{
  "model": "class-conditioned image flow-matching model",
  "dataset": "capsule endoscopy frames (Kvasir-Capsule)",
  "train_examples": 42238,
  "image_size": 64,
  "horizontal_flip": true,
  "conditioning": "class",
  "arch": "dit",
  "objective": "flow_matching",
  "cond_dim": 256,
  "targets": ["finding"],
  "num_classes": 11,
  "cond_dropout": 0.1,
  "logit_normal_time": false,
  "norm": "rmsnorm",
  "activation": "swiglu",
  "mlp_ratio": 3,
  "head_dim": 48,
  "fused_qkv": true,
  "qk_norm": false,
  "inner_norm": false,
  "moe": "expert_choice",
  "num_experts": 4,
  "moe_every": 2,
  "expert_mlp_ratio": 0.5,
  "experts_per_token": 1,
  "shared_expert": false,
  "patch_size": [8, 8],
  "layers": 6,
  "width": 384,
  "positions": "learned",
  "optimizer": "adamw",
  "lr": 0.00083,
  "beta1": 0.9,
  "beta2": 0.95,
  "eps": 1e-06,
  "steps": 24700,
  "batch_size": 256,
  "epochs": 149.7,
  "lr_schedule": "step",
  "warmup_steps": 4940,
  "weight_decay": 0.1
}
Rows from block 2, named by matrix and row number. Rows with one number belong to one neuron. Each number is 128 + 32 x the weight over its row's rms, rounded and kept within 0 to 255. All counts start at 0. After the name is the row's rms in percent of the matrix's.
# gate: MLP gate (model.blocks.2.mlp.gate.weight, 1152x384), inputs 55-109
# fc1: MLP up (model.blocks.2.mlp.fc1.weight, 1152x384), inputs 55-109
# fc2: MLP down (model.blocks.2.mlp.fc2.weight, 384x1152, transposed), outputs 55-109
gate.769 106 [159 214 149 100 214 125 105 205 170 108 111 132  87 142 145 120 139 117 123 120 176 100 119 158 129 124 120 135  96 134  69 125 151 146 121 150  83 119 117 135 111 115 137 166 101  64 156 139 103 130 100 111 113 132 132]
fc1.769 120 [ 60  50 153 141  36 125 137 108  54 156 109 105 144 139 154 132 102 116 145 160  40 132 121 149 147 105 126 110 172 118 181 154 129 128 130 130 179 143 158 175 180 128  89 111 166 172  98 120 173 109 130 158 124 119  85]
fc2.769 098 [160  91 136 144 132 120 113 105 111 104 100 147 152  13 171  95 102 134 156 181 144 138 129 151  85 131 151 155 125 143 143 132  85 164  87 180 124 102 135  80 132 115  87 144 140 154  54 144  80 107 103 112 139 128  72]
gate.770 093 [100 190 119  95 113 124 104 123  73 126  44 109  77 135 159 146 118 120 161 114 140  85 117 158 122 120  66 122  98 144 173 174 153 101 123 156 110 176 150 150 129 103 104 165 102 145 131  82 122 180 136 138 142 105 150]
fc1.770 104 [123 125 146 115 145 145 146  99 116 112  77  86 152 107 104 155 149 142 160 110  66 104 112 152 136 141  96 138 127 141 106 170 134 131 176 116 128 134 125 128 139 126 115  90  73 169  57 109 125 187 124 105 143 122 174]
fc2.770 079 [ 86 144 127 134 126 110 118 136  63 129  91 121 121 113 135 115 103 115 139 120 132 131 164 147 120  84 121 157 131 144 123 118  81 132 137 101  81 131 105 149 102 127 138 147 139  94 100 119  91 146  43 156 123 147 144]
gate.771 089 [117  76  84 113 132  36  62 121 132 144 155 120 168 216  99 159  94 143 111  77  85 147 105 114 107 210 151 117 127 106 119  79 190 108 164 103 117 151 106 227 150 181 173 123 112 134 117 125 166 144 189  78 114  88 135]
fc1.771 098 [ 87  93 106 180 151 127  89 149  73 146 115 179 148 190  89 130 178 105 149 155 108 138 140 146 124 104 163  95 148 154 112 128  99 160 132 104 144 113 132 157 171  70 148 116 124 127 138 143  96 102 153  99 155 111 111]
fc2.771 099 [116 153 174 139 113 110 155 127 113 112  86 118 131 130 138  98 156 122 148 131 150 138 152 122 108  70 129 138 152 153 149 119 117 106 112 129 133 157 157 154 186 180 107 112 132 161 140 166 125 124  98 147 164 107 179]
gate.772 101 [108 145 136 157 105 116 138 102 123 101  79 152 143 133 146 152  86 174 139 107 136 131 113 125 161 123 127 135 113 117 102 157 131  68 144 145 108 170 101 120 118  97 176 121 120  61 129 100 130 107 102 138 147 166 163]
fc1.772 101 [124  66 145 180  97 141 191 131 128 110 146 134 128 132 115  80  76 129 139 132 175 117 132 122 140 152 120  98 174 139 147 126 135 102 157 108 147 149  65 158 134 195 129 132 151 146  93 130 170  91 129 162 159 128 145]
fc2.772 097 [152 136 128 147 126 193  61 123 109 154 174  72 102 129 132 188 167 116 127 137 111 110 127 117 176 120 134 123 135 144  84 109 158 149 110 148  97 171  78 169 103  24 110 131 100 176 157 137 150 160 133 113 151 116  94]
gate.773 090 [127 150 152 111 108 129 128  99 153 191  74 137 170 117 112  74 162 162  77 206 114 119 173 143 132 120 102  61 122 122 110  84 164 111 125 105  79 143 141  79 189 138 160 140 124 122  99 124 105 143  73 142  94 149  95]
fc1.773 074 [148 117 151 140 129 241 126  69 130 113 189 150 102 130 106 163 108  96 176 170 136 169 121 111 106 101  95 117  74 116 106 121 160 132 106 122 188  79 170 141  97 134 157  72 176 130 100 155 125 106 124 153 183 157 186]
fc2.773 108 [159  98 120 125 127 126 148 132  94 195  72 131  91 154  93 135  91 138  82 199 128 112 104 114 157 147 172 152 111  92 105  91 129 142  99  79 116 107 113 214 204 125 134 117 140  89 138 123 106 135 116 129 154 137 119]
gate.774 094 [131  76 104 135 135 142 114 131 104 169 126 121 174 149  97 146 158 108 121 118 178 137 115 165 166 124 110 113  98  82 101 134 136 140 100 159 124 119 144  72 109 178 116 113 165 118 146  94  95 129  87 111 107 105 106]
fc1.774 090 [138  95  99 175 118  77 101 108 132 195 120  96 172 131 143 166 121 169  94 103 190 129 144 122 165 121 115 131  77  98 125 118 129 154 133 117 133 143  81 109 110 148  97 122 157 118 176  96  63 134  98 140 113 133 101]
fc2.774 092 [129 120 180  80 125  97 143 144 141 177 175  91 111 205 122 173 167 128 113 153 102 138 130 129  65  78 134 170 157 164  86 160 178 139 146 115 183  37 155  38 157  74 133 143 129 112 122 142 147 150 162 175 198 142 159]
gate.775 064 [156 121 174 125 123 243 127  39 146 144 170 146 140 147  53 132 130 122 151 169 118 166 115 124 136 132  74 106  55 115  94 139 131 127 123 100 122 101 121 130 141 143 153  72 170 134 105 165  92 126  99 149 170 140 196]
fc1.775 105 [143  67 145 112 159 140 160 181 105 122  80 173  99 162 104  93 159 111 110 184 104 115 107 139 187 129 179  87  59 105 200  51 145 129 158 125  98 161 152 121 170 146 117 145 167 140 123 138 179  66 105 129  88 141  98]
fc2.775 117 [141 168  84 121 141  94 121  82 125 103  80  63 131  99  96 164 120 140 100 158  77 122 154  97 189 102  74 171  63  88 200  62  99 124 162 143  80 111 137 129 151 156 150 113 139  92 113 129 187  72 157 158 117 149 137]
gate.776 105 [128 128 107 118 119 140 155 188 131 182  99 102 106 147 162 150 149 137 166 153 197  96  94 129 102  90 114 131 177 152 167 179 141 145  90 104 107 102 119 153 123 131 108 170  45 160 115 101 104 138  69 107 102 125 167]
fc1.776 122 [106 119 128 139 121 141  96 163 114 160 117 139 134 164 136 155 157 114 127 125 201  89 136 154 125 149 142 101 156 142 168 156 127 159  87 113  54 111 132 157 145 170 118 139  67 120  85 107 108 161  49 113 103 145 144]
fc2.776 091 [169 104 133 128 120 149 165 115 154 119 115 150  68 167 137  92 136 108 107 123 133 115 120 112 144 136 140 126 137 109 134 133 183 113 152  36 109 120 156 144 144  83 108 109 126  45 123 128 137 154 194  90 140 116 147]
gate.777 101 [142 144 175 122 105 131 189  93 182  96 155  91 133 196  95 121 170 147 131 118 105 132 126  92 161 147 126 116 126  93 120 132 131 106 120 213 137  79 120 120 109 187 131 130 152 131 121 133 127 121 171  98 129 138 125]
fc1.777 107 [ 87 117 140  97  58  90 105 177 104 124 156  70 184 133  84 155 194  84 135  89 190 114 220 149 144 145 146 101 161 107 133 157 143 146 156 203 165  90 141 124 183 143 148 134 114  86 160 160 130 125 165 136 219 153  73]
fc2.777 102 [157 162 112 141 128 142 147  73 133 176 164 126 104  59 135 124  71  89 139 142 136 119 103 103 102  87 133 122 156 155 125 131 105 112 118 204 112  99 134 121 134 144 112 123 157 130 116 155  74 136 163  84 129 141 133]
gate.778 112 [ 41  74 132 134 146 131 110 163 102 106 151 117  81 128 157 100 131 108 108 137 185 129 115 123 139 161 132 126 150 135 130 104 163  81  71  81  70 115 118 126 100 131 150 132 137  62 165  99 140 102 116 156  98 117  92]
fc1.778 117 [ 45  65  74 134 120 134 125 156 146 127 162 140  82 126 119 116  95 158 114 136 199 151 119 125 129  86 105 111 134 173 111  66 137  91  73 107  71 130 105 133 135 148 141 134 154 120 156 111 163  99 154 144  86 155 103]
fc2.778 094 [102  97 106 121  83  96 113 130 107 139  65 118 106  75 129  73 161 150 148 116 125 117 141 116 123  87  89 140 122 145 169 112  79 132 126  75 161 158 131 160 106 147 112 106 111 122 129 128 119 148  68 140 159 104 115]
gate.779 080 [ 79 110  82  95 126  92  85  80  98 174 112 105 115  98 149 113 101 161 130 122 174 133 103 139 153 156 150 130 141 138 144 141 109 144 135  72 183 146 131  96 150 138 141  97 122  76  86 104 114 160  72  81 176 125 138]
fc1.779 088 [148 142 122 104 119 134 179 134 146  90 104 154 103 153 160 169  80 117 145 105 148 166 116  74 136  95 109 112 105 121 136 150 133 150 116  76 156 173 127 131 160 135 159 130 128 131 122 105 131 151 180 133 165 197 106]
fc2.779 090 [161 119  93 140 174 212  46 125  95 164 151  86 182 113 175 110 140 120 124 125  89 164 194 112 166 158 140 156 139 147 145 111 129 150 111 133 141  98 125 155 122 143 141 184 151 115 134 168 109 146 123 126 105 121 159]
gate.780 090 [113 129 114 123 170  97 210 123 123 104  93 138 111 109 128 148 132 132 141  96 157 104 102 154 122 104 116 149 178  59 122 140 175 118 155 100 132 172  82 113 115 129 133 118 131  84 112 141 162 160 101 121 178 110 141]
fc1.780 091 [123 145 153 142 160 111 153 122 134 122 106  72 116  50  78 106 107 166 107  86 154 153 101 154 145 155 138  78 142  70 113 129 143 117  99  87 115  84 167  96 116  70 100 129 100 102 106 124 130 161 140  62 123 149 113]
fc2.780 082 [133 151 161  54  67 132  88 142 136 148 140 130  96 109 163 149 133  82 136 119 110 161 128 104  75 143 152  92 128 132 124 110 172 129 152 198  69 118  97  60 109 219 149 106 150 135 146  78 166 109 127  57 130 136 107]
gate.781 095 [115 141 135 163 154  62 124 141 131 133 132 109 147 120 140 135  81 109 163 125 126 127 105  73 128 169 156 133 137 150 152  90 166 158 113  51 122 198  75 114 138 155 148 123 132 115 105  98 139 165 120 137 153 118  98]
fc1.781 101 [ 84  96 119 145 144 146 145 111  96  93 147  94 132 204 129 135  96 197 122 125 139 135 171  49 122 186 157 133 125  98 159 130 123  89 181  89 138 146  95 136 188  86 131 165 107 132  69 151 118 114 141 104 103 153 109]
fc2.781 083 [103 136 135 115 147 173 161 115 101 109 150 120 139 156  76  60 174 165 116  88 144 105  97 171 129 113 130 150 183 132 132  56 116 108  74 131 121  93 151 127 136 195 137 139 164 101 144 146 148 139 119 108  96 126 199]
gate.782 077 [161 122 156 137 116 233 110  26 136 132 169 143 141 148  59 147 124 123 146 155 112 183 131 129 134 105  61 101  70 109 104 133 128 105 124 100 153 116 136 136 141 142 171  91 179 126 102 153 107 108  88 142 180 147 201]
fc1.782 104 [122 167 100 119 135 128 133 161 117 150  76 115 114 120  87 145 149 119  80 164 144 102 141 123 101 122  51 117 132 143  68 110 129 203 130 107  89 146 108 113 119 141 141 136 105 120 168  72 104  81 113 117 115 145 169]
fc2.782 128 [136  60 137 146 118 124 121 112 129 169  76 169 144 107  89 112 145  96  75 181 137 103 130 126  88 126 189 160 144 130  97 121 109  79 126 130  93  59 164 147 117 121 131 108 124 129 150 177  78  84 116 131  99 101  85]
gate.783 091 [144 101 111 167 109 132  71 170  92 118 167 161 187 155 147 161 149 157 101 143  52 201 132 120 100 152 159 113 149  96 156 112 136 119  96 167 103 100 196 162 190 185 171 134  75  75 153 129 118 145 179 158 131 145 120]
fc1.783 095 [131 116 180 116 100 148 177 107 127 139 116 107 104 134  92  78 147  96 183  78 135  45 131 149 159 191 132 111 118  97  99 100 155 163 140  50 164 159 123  43 155 147  95  74 124  85  85 139 126 102  83 109 101 110 151]
fc2.783 094 [139 104 146 123  90 116 192 124 109  86 105 150 116 151 109 117 133 160 134  93 110 154 151 127 109 116 155 168 172 121  87 144 179 115 165 119 154 139 159 135 128 151 193  94  97 154 167 139 134 100 152  85 143 104 163]
gate.784 100 [153 121 115 136 149 132 110 127 167 145  92 151 116 126 126 182  97 155 127  78 124 140 110  83 123 112  75 160 115  81  98 102 204 157 137 108 165 131 132  96 117 136 148  65 145 158 124 136 119 127  82 146 111 164  88]
fc1.784 096 [193 125  96  99  97 150 138 180 101  42 127 143 114 108 109 130 164  99 207 117 120 141 119 117  81 125 160 129 167 167 149 103 155 117  91  93 152 144 174  93 125 183 186 118 106 100 106 161 129  79 152 128 122 126 178]
fc2.784 097 [ 58 136 164 128 121 144 108 105  99 107 104 108 141 111 107  78 146 122 120  81 164 108 129 108 180 146 137  63  93  80 119 143 141 141 156 153 150 133 120 129 185 120 160 172 107 141 130 125 231 138 101 153 158  53 145]
gate.785 135 [131 176 101 119 112 134 143 103 164 114 113 123 120 128 146  53 128 162  92 119 164 134 148 117 132 103 155 207  88  84 161 166 140 105 157 120 171  86 125 137 131 159  78  93 133  57 182  80 122 112  97 125 151 134 124]
fc1.785 097 [111 163 123 134  98 115 111 123 128  78 142 108 152 132 150  81 140 112 139  97 168 140 158  98 102 151 130 163 101 100 144 161 141  76 134 106 163  48 150 162 107 126  91 154  96  74 160 101 133  88 133  76 138 111 126]
fc2.785 103 [116 146 115 172  67 150 154 112 187 168 124 150  98  94  89  61 143 164 145 134 117 144 146 117 120 145 144 149 156 132 105 134  97 121 116  70 118  80 141 179 144 167 107 113 127 163  49 120 162 131 130  60 115  90 142]
gate.786 143 [112 165 155 134 159 127  88 133 103 123 141 116 153 115 110 129 114 138 153 135 112  55 157 125 140 130 139 129 180  78 169 114 170 124 160 141 135 156 140 134 137 148  79  70  67 189 119 155  75  92 122 105 129 143  99]
fc1.786 104 [135  72 138  90 104 142 161  86 131 165 140 118  96 150 163 133 131 108 103  99 171 181 121 107 105 122 118 150 101 138 107 156  83 152 139 127 130 135 141  87 171 168 198 180 158  27 108 140 152 152  89 142 136 111 156]
fc2.786 108 [110 140  75 169 145 118 154 125 105 147  96 119 126 161 110 166 114 116 134 145 141 105 116 106 141 147  91 136 147 171 161 112  57 119 123 141 129  85 134  49 100  96 163 152 157  54 141 179  98 114 125 101 130 156 116]
gate.787 091 [112  99 113 113 129  16 168 173 106 107 125 138 163  89  91 101  68 171  96 102 183 131 133 155  94 124 118 110 194 155 119 129  86 113 115 125  81 118 140 135 104 129 126 165  77 119 112 109 210 112 172 131  91 140 111]
fc1.787 102 [123 133 127 109 118 113 108 116 109 130 130 108 112 168 120 161 172 128 129 125 113 149  85 190 143 125 153 129 137 165 131 150 117 136 117 129 129 154 143 147 128  73 130  94 134 143  97 131 153 147  92 168 151 250  93]
fc2.787 082 [137 102 131  77 114 147 137 135 104 176 119  85 127 144 109 111 196 184 156 162 144 104 161 181 133 107 102 112 103 123 145 114 117 149 115  77 113 104 101 171 114 131 116 171 147 138 156 134 152 135 145 155 145  75 128]
gate.788 092 [115 140 145 146 124 121 140 141 108 146 137 110 132 151 111 140  90 144 178 180 166 110 110 119 180 115 144  97 151 153  40  91 132 118 127 129 137 115 180 143 159 154 168 154 105 112 161 148  86 149 112 112  83 150 111]
fc1.788 095 [159 127 157 125 105 235 126  48 154 139 158 158 137 140  79 127 113 128 127 138 121 182 128 125 127 113  76 110  65 111 125 122 104 116 127 101 135 105 109 120 125 139 139  74 175 134  93 143 117 113 103 142 198 138 200]
fc2.788 117 [156 114 158 137 137  84 119 110 163 162 144 147 121 129 101 153 112 170 154 195 176 106 134 136 151 107  96 140 127 151  48 110 150 132 151 141 125 149  49 114 172 147 116  79 129 138 166 121  94 143 117 157  84 143 155]
gate.789 053 [163 121 203 121  80 255 107  66 148 156 176 155 115 150 101 112 134 118 157 163 119 180 131 133 127 132  80  96  55 130 109 126 125 123 115 114 144  85 137 139 118 133 147  71 174 132 121 160 102 134  92 142 180 146 177]
fc1.789 101 [141 117 116 122 104 132 146 134 115 122 174 121  93 121 160 134 106 162 103 119 160  85 150 165 155 132 166 131 137  70  68 169 128 151 119 119  63 127 124 139 137 114 149  92 103 126 137 137 105  23 148 126 147 146 117]
fc2.789 110 [116 110 143 117 123 110 159 134 137 129 159 124 139 108 158 120 146 186 110 122 170 100 149 146 141 188  93 164 111 107  62 196 112 112 121  90  70 147 162 121 139 100 178 161 162 135 118 111 115  71 128 138 153 164 108]
gate.790 090 [110  83  95  87 122  28 124 168 114 112 143 152 134 212 125 167  83 143 133  86 133 134 143 105 117 125 170 131 152  99 162 115 149 160 156 109 163 148 169 179 150  83 135  94  87  89  90 124 101 164 185 151 153  76 125]
fc1.790 101 [109  94 196  94 131 129 146 143 116 139 123  84 102 215  77  85 171 115 167 151 119 101 147 165 109 152 106 147 146 132 145 185  62 160 127 205  94 144 160 135 137 124  99 157 138  94 122  99 104 180 193 155 137 113 129]
fc2.790 106 [123 195  77 156 132 174 119 112 155 187  96 154  75 144  92 170 116 126 187 121 136 127 103  90 147 122 137 146 135 131 159 169 109 131 104  68  93 121 112 117  95  80 161 130 106  95 138 137 100 118  95  99  94 118  61]
gate.791 112 [136 140  97 200 154 111  74 156 149 113 183 185 137 150 168 127 178 124 126  97 146 132 132 160 100 130 166 165 118  97 102 106 119 111 124 111  94 144 119 171 142  89 174  90 107 101 109  81 130 153 152 111  90 145 135]
fc1.791 107 [122 145 134 111  86 142  93 195 163 123 172 149 124 164 141 120 147 127 129  76 125 170 176 190  88 172 112 114 128 103 129 161  95 129 130 129 159  98 114 109 129 126 165 117  79 100 145 103 154 159 104 189  57 123 150]
fc2.791 108 [156 100 134 169 122 109 118  90  97 105 179  89 154  97 128 132  77 200 175  89 116 152 170 183  93 176 174 198 135 108 111 154  70 150 101 131 137 146 150 104 154  81  30 124 203  93 125 155 133 100 181 141 102 133  81]
gate.792 081 [127  63 147 129 131 141 110 118 153 119 128 131 113  82 111  95  40 132 145  97 114 130 101 154 159 100 111 171 175 129 138 135 138 155 105 130 134 160 106 165 124 104 146 167 121 117 164 114 111 161 162  80 136 160 107]
fc1.792 073 [139  90  81 153 112  28 132 140 144 117 142 134 148  94 170  68 131 161  86 107 125 136  95 134  99 113 131 135 157 132 131  98  91 162 110 131 137 149  82 111 131 165 158 116 107 138 139  94 177 159 174 144 106 124 153]
fc2.792 079 [109 113  88 127 166 215 177  80  84 138  87 119 126 147 114 158  34 174 128 144  93  89 161 169 142 150 138 119 166 151 151 125 142 116 170  72 131 148 164 122 114 159 191 138 108 169 185 115 191 128 133 107 103  99 133]
gate.793 107 [186  49 127 140 107 166 103  55 179 134 175 165 172 146 179 122 111  73 169 211 111 100 213 105  88 130 110  65 108 100  87 139 149 124 156 137 117  84  96 160 106 152 128 111 151  93  90 103 132 115  77 107 176 153 101]
fc1.793 105 [128 108 102 134 135 131 132  85 123 118  73 158 151 135 177 102 151 137 146  96 118 106 144 162 143 125 168 102 113  80  88 115 164  78 197 121 143 131 108  95 141 119  99 150 188 158 106 129 117  80 110 117 143  75 150]
fc2.793 111 [ 99 151 139 109 158 130 113 188 115  87  81  83 102 121 157 148 143 156 143  99  95 108 117 127 104 119  77 148 123  38  91  94 168 175 191 119 136 123 167 128 121 140 155 105  83 154 119 112 121 115 157 125 109 174 132]
gate.794 079 [ 89 139 136 127 112  84 140 158  61 134 168  78 129 136 182 177 126  70 117 126  92 149 126  98  93 109 133 131 194 112 160 118 119 135  96 107 111 141 155 135 121  88  93 116 145 127 129  48 136  40 133 108 143 102 132]
fc1.794 082 [163 155 133 114  83 175  78 107 165 153 136 159 115 165  69  98 177 119 138 114 177 123  97 141 116 133 133  86 104 151 100 168 168 108 136 131 115 109 134 160 159 183 107 139 160 108 125 217 120 156 130 141 118 104 154]
fc2.794 078 [110 121 133 139 146 255 136  89 155 165 136 161 149 141 139 153 148  92 107 157  90 179 145 157  96 143 146  92 126 133 113  95 175  68 150 117 169 132 131 144  61  62 138 149 157 139 126 158 130 127 152  93 100 134 118]
gate.795 069 [121 126  92 159 161   0  96 197 146 167 136 166 111 134 126 134 119 131 117 135  95 103 104 148 122 112  99  97 193 123 132  85 111 128 109 115 107 104 106 101 162 165 194  98 103 110 112 116 165  84 128  82 152 144 101]
fc1.795 120 [149 121 117 146 119 126 134 152 112 113 168 169 114  90 100 109 123 137 131 100 130 180 165 204 158  90 103  77 132  74 159 126 183  86  94 138 122 148 117  83  71  52 137 155 123 125  90 142 138 111 106 110 100 165  93]
fc2.795 111 [153  93 129  86 124  67  99 108 160 107 119 155 149 139 130 103 154 127  89 131 137 130 110  81 139 128 121 128  29 143  75 112 119  95 217 128 145 132 152 119 174 183 113 136 153  92 173 178 172 140 149 113  85  92 138]
gate.796 086 [120  91 137 124 169  65 186 123 158  90 104 106 110 111 141 126 113 150 100 126 140 131 136  96  78 140  84 118 132 158 150 138 112 161 135 185 145  77 174 215 162 255 136 132 117 151  62 121  92 133 145 133  62 154 108]
fc1.796 085 [ 80 139 124 204 116  77  70 112 123 165 165 129 106 167 133 141 118 133 121 119 158 150 135 139 151 192 115 120  78 137 120 116 170  92 127  42 148 106 106 137 103 104 143 124 166  74 151  97 170 117 108 161 175 118 119]
fc2.796 089 [159 122  92 126 109   2 106  95 108 157 126 104 129 174 122 202 148 142 118 155 143 140 171 148 151  89 136 103  72 126  90 103 146 141 141 186 110 151 157 164  94 150 146 132  94 144 152 139 165 134  20 123 156 114  66]
gate.797 123 [113 163 117 151 158 115 165 193  88 171 131 168 148 153 133 150 136  94 141 144 126  83 103 102 148 145 116 137 165 112 146 138 145 131 161 137 132 124 118 180 162 159 159 136 182 164 128  86  73 153  81 143 155 116 133]
fc1.797 114 [ 84 137 120 105 160 162 143 150  97 191 136 163 150 137 177 129 158 119 147 150  96 123 127 166 131 151 153 129 145 127 163 128  94 113 168 122 117 115  85 162 108 152 131 129 161 167 120 106  43 195 130  76 140 106 136]
fc2.797 098 [155 166 142 114 139 164  60 131 117 108 160 135 158  70 165 138  79 145 161 128 143 108  65  78 163 101 136 152  92 142 104  85 107 140 126 128  98 141 154 135 119  95 149 128 167 171 152  76 148  97  96  97 153 106 165]
gate.798 113 [170 102  84 124 226 133 140 126 182 128 103  88 158  44 113  93  27 132 107 169 154 112 144 136 108 136 144 144 207 105 148 139 172 140 119 145 128  84 138 139 102 151 114 174 120 143  82 129 112  99 138  94 159 141 104]
fc1.798 119 [163 104  97 128 143 150  64 139 184 117 110 133 189 105  91  76  75 143 128 169 156 111 166 178 125 143 128 131 204 125 135 122 148 129 162 104 144  97 155 174 136 147 127 174 127 116  74 103 170  92 176  97 154 140 155]
fc2.798 107 [107 102 143 135 230 179 232 129 133 155 116 119  77 188  99 150 149  86  79 159 135 129 129 111 127 150 122 124 103 121 114 171  82 167 141  95 101 113 145 174 103 154  91 140  89 186 160 137 140 117  87 189 160 133 100]
gate.799 102 [ 52  93 163 138 154 128  66 145 118 124 160 130 152  93 173 125  74 160 140 148 118 124  62 103 123 108 115 196 129 113 200 117 160 142 110  70 158 171 101 164  99 139 155 117  96 121 156 128  62 179  90 106 157 124 159]
fc1.799 100 [135 166 115 131 133 200 131  48 159 134 106 177  39 161 138 134 137 150 110 137  93 190  88 144 111 141  89 119  71 161  80  68  82 123 136 115 107 115  98 111 113 151 115 101 164 135 118 126  79 131 120 123 127 138 175]
fc2.799 115 [211 142 109 107 112 127 114  93 160 144 184 146 122  95 138 169 145 147 124 142 127  66 137 111 118 164 141  38  95 109 168 156 113  91 103  98 142  76 190 100 117 157  82 119 147 115 138 121  56 183 135 134 133  75  92]
gate.800 059 [132 168 214 103 126 228 109  80 140 127 150 129  81 136 135 122 113 122 151 173 116 207 121 104 110 193  89 105  96 141 104  72 158 165  95 110 172  88 151 121  82 142 103 134 170 143 127 144 127 142 118 127 142 155 160]
fc1.800 098 [ 73 139 116 154 140 125  83 126 142 122 129 146  82 151 214 120 145 208 158 138 147  94 102 144 124 136 111  95 174 137 205 159 117 185 151 144 125  51 134  98 124 148 201 130 128 124 106 147 104 104 135 136 173  90 127]
fc2.800 103 [130 146 103 115  88 152  78 145 138 149 106  94 143 163 223 140  90 110 169 124 125  92 178 163 134  89 126 156 137 144 214 153 128  71 127 116 107 195  90 181 120 132  95 124 138  94  92 128 120 112 132 111 164 178 126]
gate.801 144 [ 59 125 120  81  96 111 134 102 121 132 156 108 174 110 165 114 111 154 184  87  77  70  93 135 186 117 105 115 155 170 171 118 126  49 164 110 187 133 153 126 110 106 127 144 157 125 164  75 151 164 174 150 155 115 100]
fc1.801 097 [161 115 124 158 157 126 145 132 103  79  89 158  84 135 172 175 114 148 124 142 163 105 135 154  82 111 136 174  98  85 136 117 128 186 107 134 111 139 113  81 186  54 176  98 138 155  75 144  80 101  68 151 107 171 126]
fc2.801 107 [202 136 121  41 145 107 118 142 134 148 167 167 102 137 163 136 136 140 152 130  76  74 127  74 185 145 164 149 138 174 158 192  83 193 157 138 164 114  99  95  91 210 122  90 104 162 174 139 144 160 145 175 136 128 169]
gate.802 093 [106 148 170 113 120 133 135 152 172 144  53  23 198 142 139 150 102 144 116 163  32 134 107 134 153 120 126 174 138 214 105  82 115 142  81 133 115 149 105 159 146 123 123 198 124 133 214 138 143  86 129 106  71 107 166]
fc1.802 089 [144 132 140 132 124 219 111  39 122 125 190 190  91 144  66 140 132 111 157 135 144 188 120 127 136 119  79  88  77  86 107 133 143 128 144  94 129  94 138 118 120 145 157  73 176 118  79 148  94 137 111 154 198 155 179]
fc2.802 121 [170 110 133  88 110 124 146  99 100 126  83 201  61 119  90 131 117 133 135 153  32 171 150 111 178 139 113  83 137 177 111  79 133 128 113 130 116 129 158 110 158 127 138  63 124 151 194  88 154 107 129 172 123  74  88]
gate.803 102 [133 184 157 100 121 129  96 142  83 114 103 165 202  61 132  91 111 182  56  94 125 160 141 152 112 132 156 147 164 103 168 156 118 148 133  71 119 177 112 149 119 166 150 124 147  69 140 147 148  96  43  89 161  94 133]
fc1.803 088 [114 126 144 101 192 102  98 124  72 127 115 164 129 165 168 145 134 140 164 139 108 105 132 100 151 141 109 113 112 169  87 164 189 110 133  22 113 153 111 122 121 115 141 124  63  82 140 135 178 159  88 138  95 125 132]
fc2.803 079 [163 123 132  75 120  79 171 143 153  62 119 148  97 119 130  88 188 140 118 133 131 116 103 189 170 156 122 124  97 129 145 106 118 122 115 131 146 130 154 133 120 176 142  96 151 103 145 152 134 145 221 133  94  81 173]
gate.804 071 [100 108 102 222 111 104 113 132  96 112 101 123 146 156 162  96 124 148 138  58 156  95 134 182 187 105 140 146 147  80 156 105 160 127 109  82 129 149  74 109 141 108 108 148 153 103 135 119 124 119  58 104 133 151 105]
fc1.804 098 [100 130  96 158 168 108  41 147 113 122  82 116 114  73 174 143 146  99 155 125 154 160 123 140 119 138 102 140 128  61 190 215 154 161  93 113 125 125 180 118 149  74 127 115 156 141 144 121 130  95 125 107 156 124  93]
fc2.804 096 [150 120  55  92 144  88 152 190  89  93 154 100 112  78 129 115 168  95 116 163 161  87 149  96 159 124 111  96 115 131 102 105 156 146 137 197 128 144  53 121  82 165 164  77 142  91  92 140 102 165 123 118 127 149  60]
gate.805 115 [160  87 110 138 129 162 111 104 101 115  95 173 107  45 166 136  76  59 126 108 130 151 101 118 114 113 127 178 161 127 149  67 105 132 154 107 108 153 130 107 157 133 136 156 105 154 104 130 106 121 117  81  93  88 162]
fc1.805 112 [155  84 106 152 119 132 142 124  87 129  97 169 105  47 159 128  89  64 113 132 133 145 113 109 120 159 100 131 141 143 156 100 104 118 129  52 115 164 106 128 182  83 125 143  91 156 117 123 106 118  85 119 111  92 147]
fc2.805 101 [181 109 163  68 123 144 112 136 119 138 122 136  43  90 114 123 163  76  94 168 144 151  95  52 155 145 136 125 140 138 123 108 118 128 120  79 106 121 119 140 191  76  76 185 127  69  82 127 124 139 101  99 177 128 125]
gate.806 086 [ 97 139 157 183 154 151 133 131 133  99 150 127 155 184 117 155 144 117 158 140 142  77 135 151 166 109 124 157 113 108 146 156 150 153 159 174 113 115 150  93 122  97 125 126 150  98 129 137  86  95  73 172 126 107 115]
fc1.806 105 [103 125 188 133 116 121  48 146 181 163 106 183 127 128 107 178 172 143 161 139 142 129  73 125 126 171 131 114 165 188 141 125 160 124 103 167 110 105 141 129 133 185 106 129 125 153  90 129 131 146 150 149 106 152 129]
fc2.806 090 [162 162 111 122 181  96 158 131  66 145 134 159 147 108 132 107  94 165 148 133 104 147 125 147 154 106 121 139 106 130 104 147  97  99 156  39 138 111 166 116 136 107 126 130 138 146 107 103 130  91 123 145  92 118 123]
gate.807 091 [153 110 172 126 102 136 121 126 134  87  63 118 130 124 176 118 139 118 224 117  68 198 103 108 104 132  98 103 115 152 134 102 105 160 112 146 112 122 144 112  71 157  92  74 144 143 140 155 110 174  84  96 142 152 132]
fc1.807 092 [107 108 106 121 135  34 136 186 120  91  78 116 120 122 205 107 133 148 156 107 111 105 133 129 109 115 165 141 185 154 156 133 131 143 128 153 101 155 113 127 101 129  91 138  97 123 173 102 174 144 142  95  84 138  55]
fc2.807 120 [147  81 155 139 123 170 115 109 102 145 188 136 121 149  69 130 110 125  48 141 145 102 128 123 127  88  85 101 140 111 125 172 128 155 125 122 127 109 141 105 165  60  95  75 110 148 106 165 116 101  98  86  68 125 123]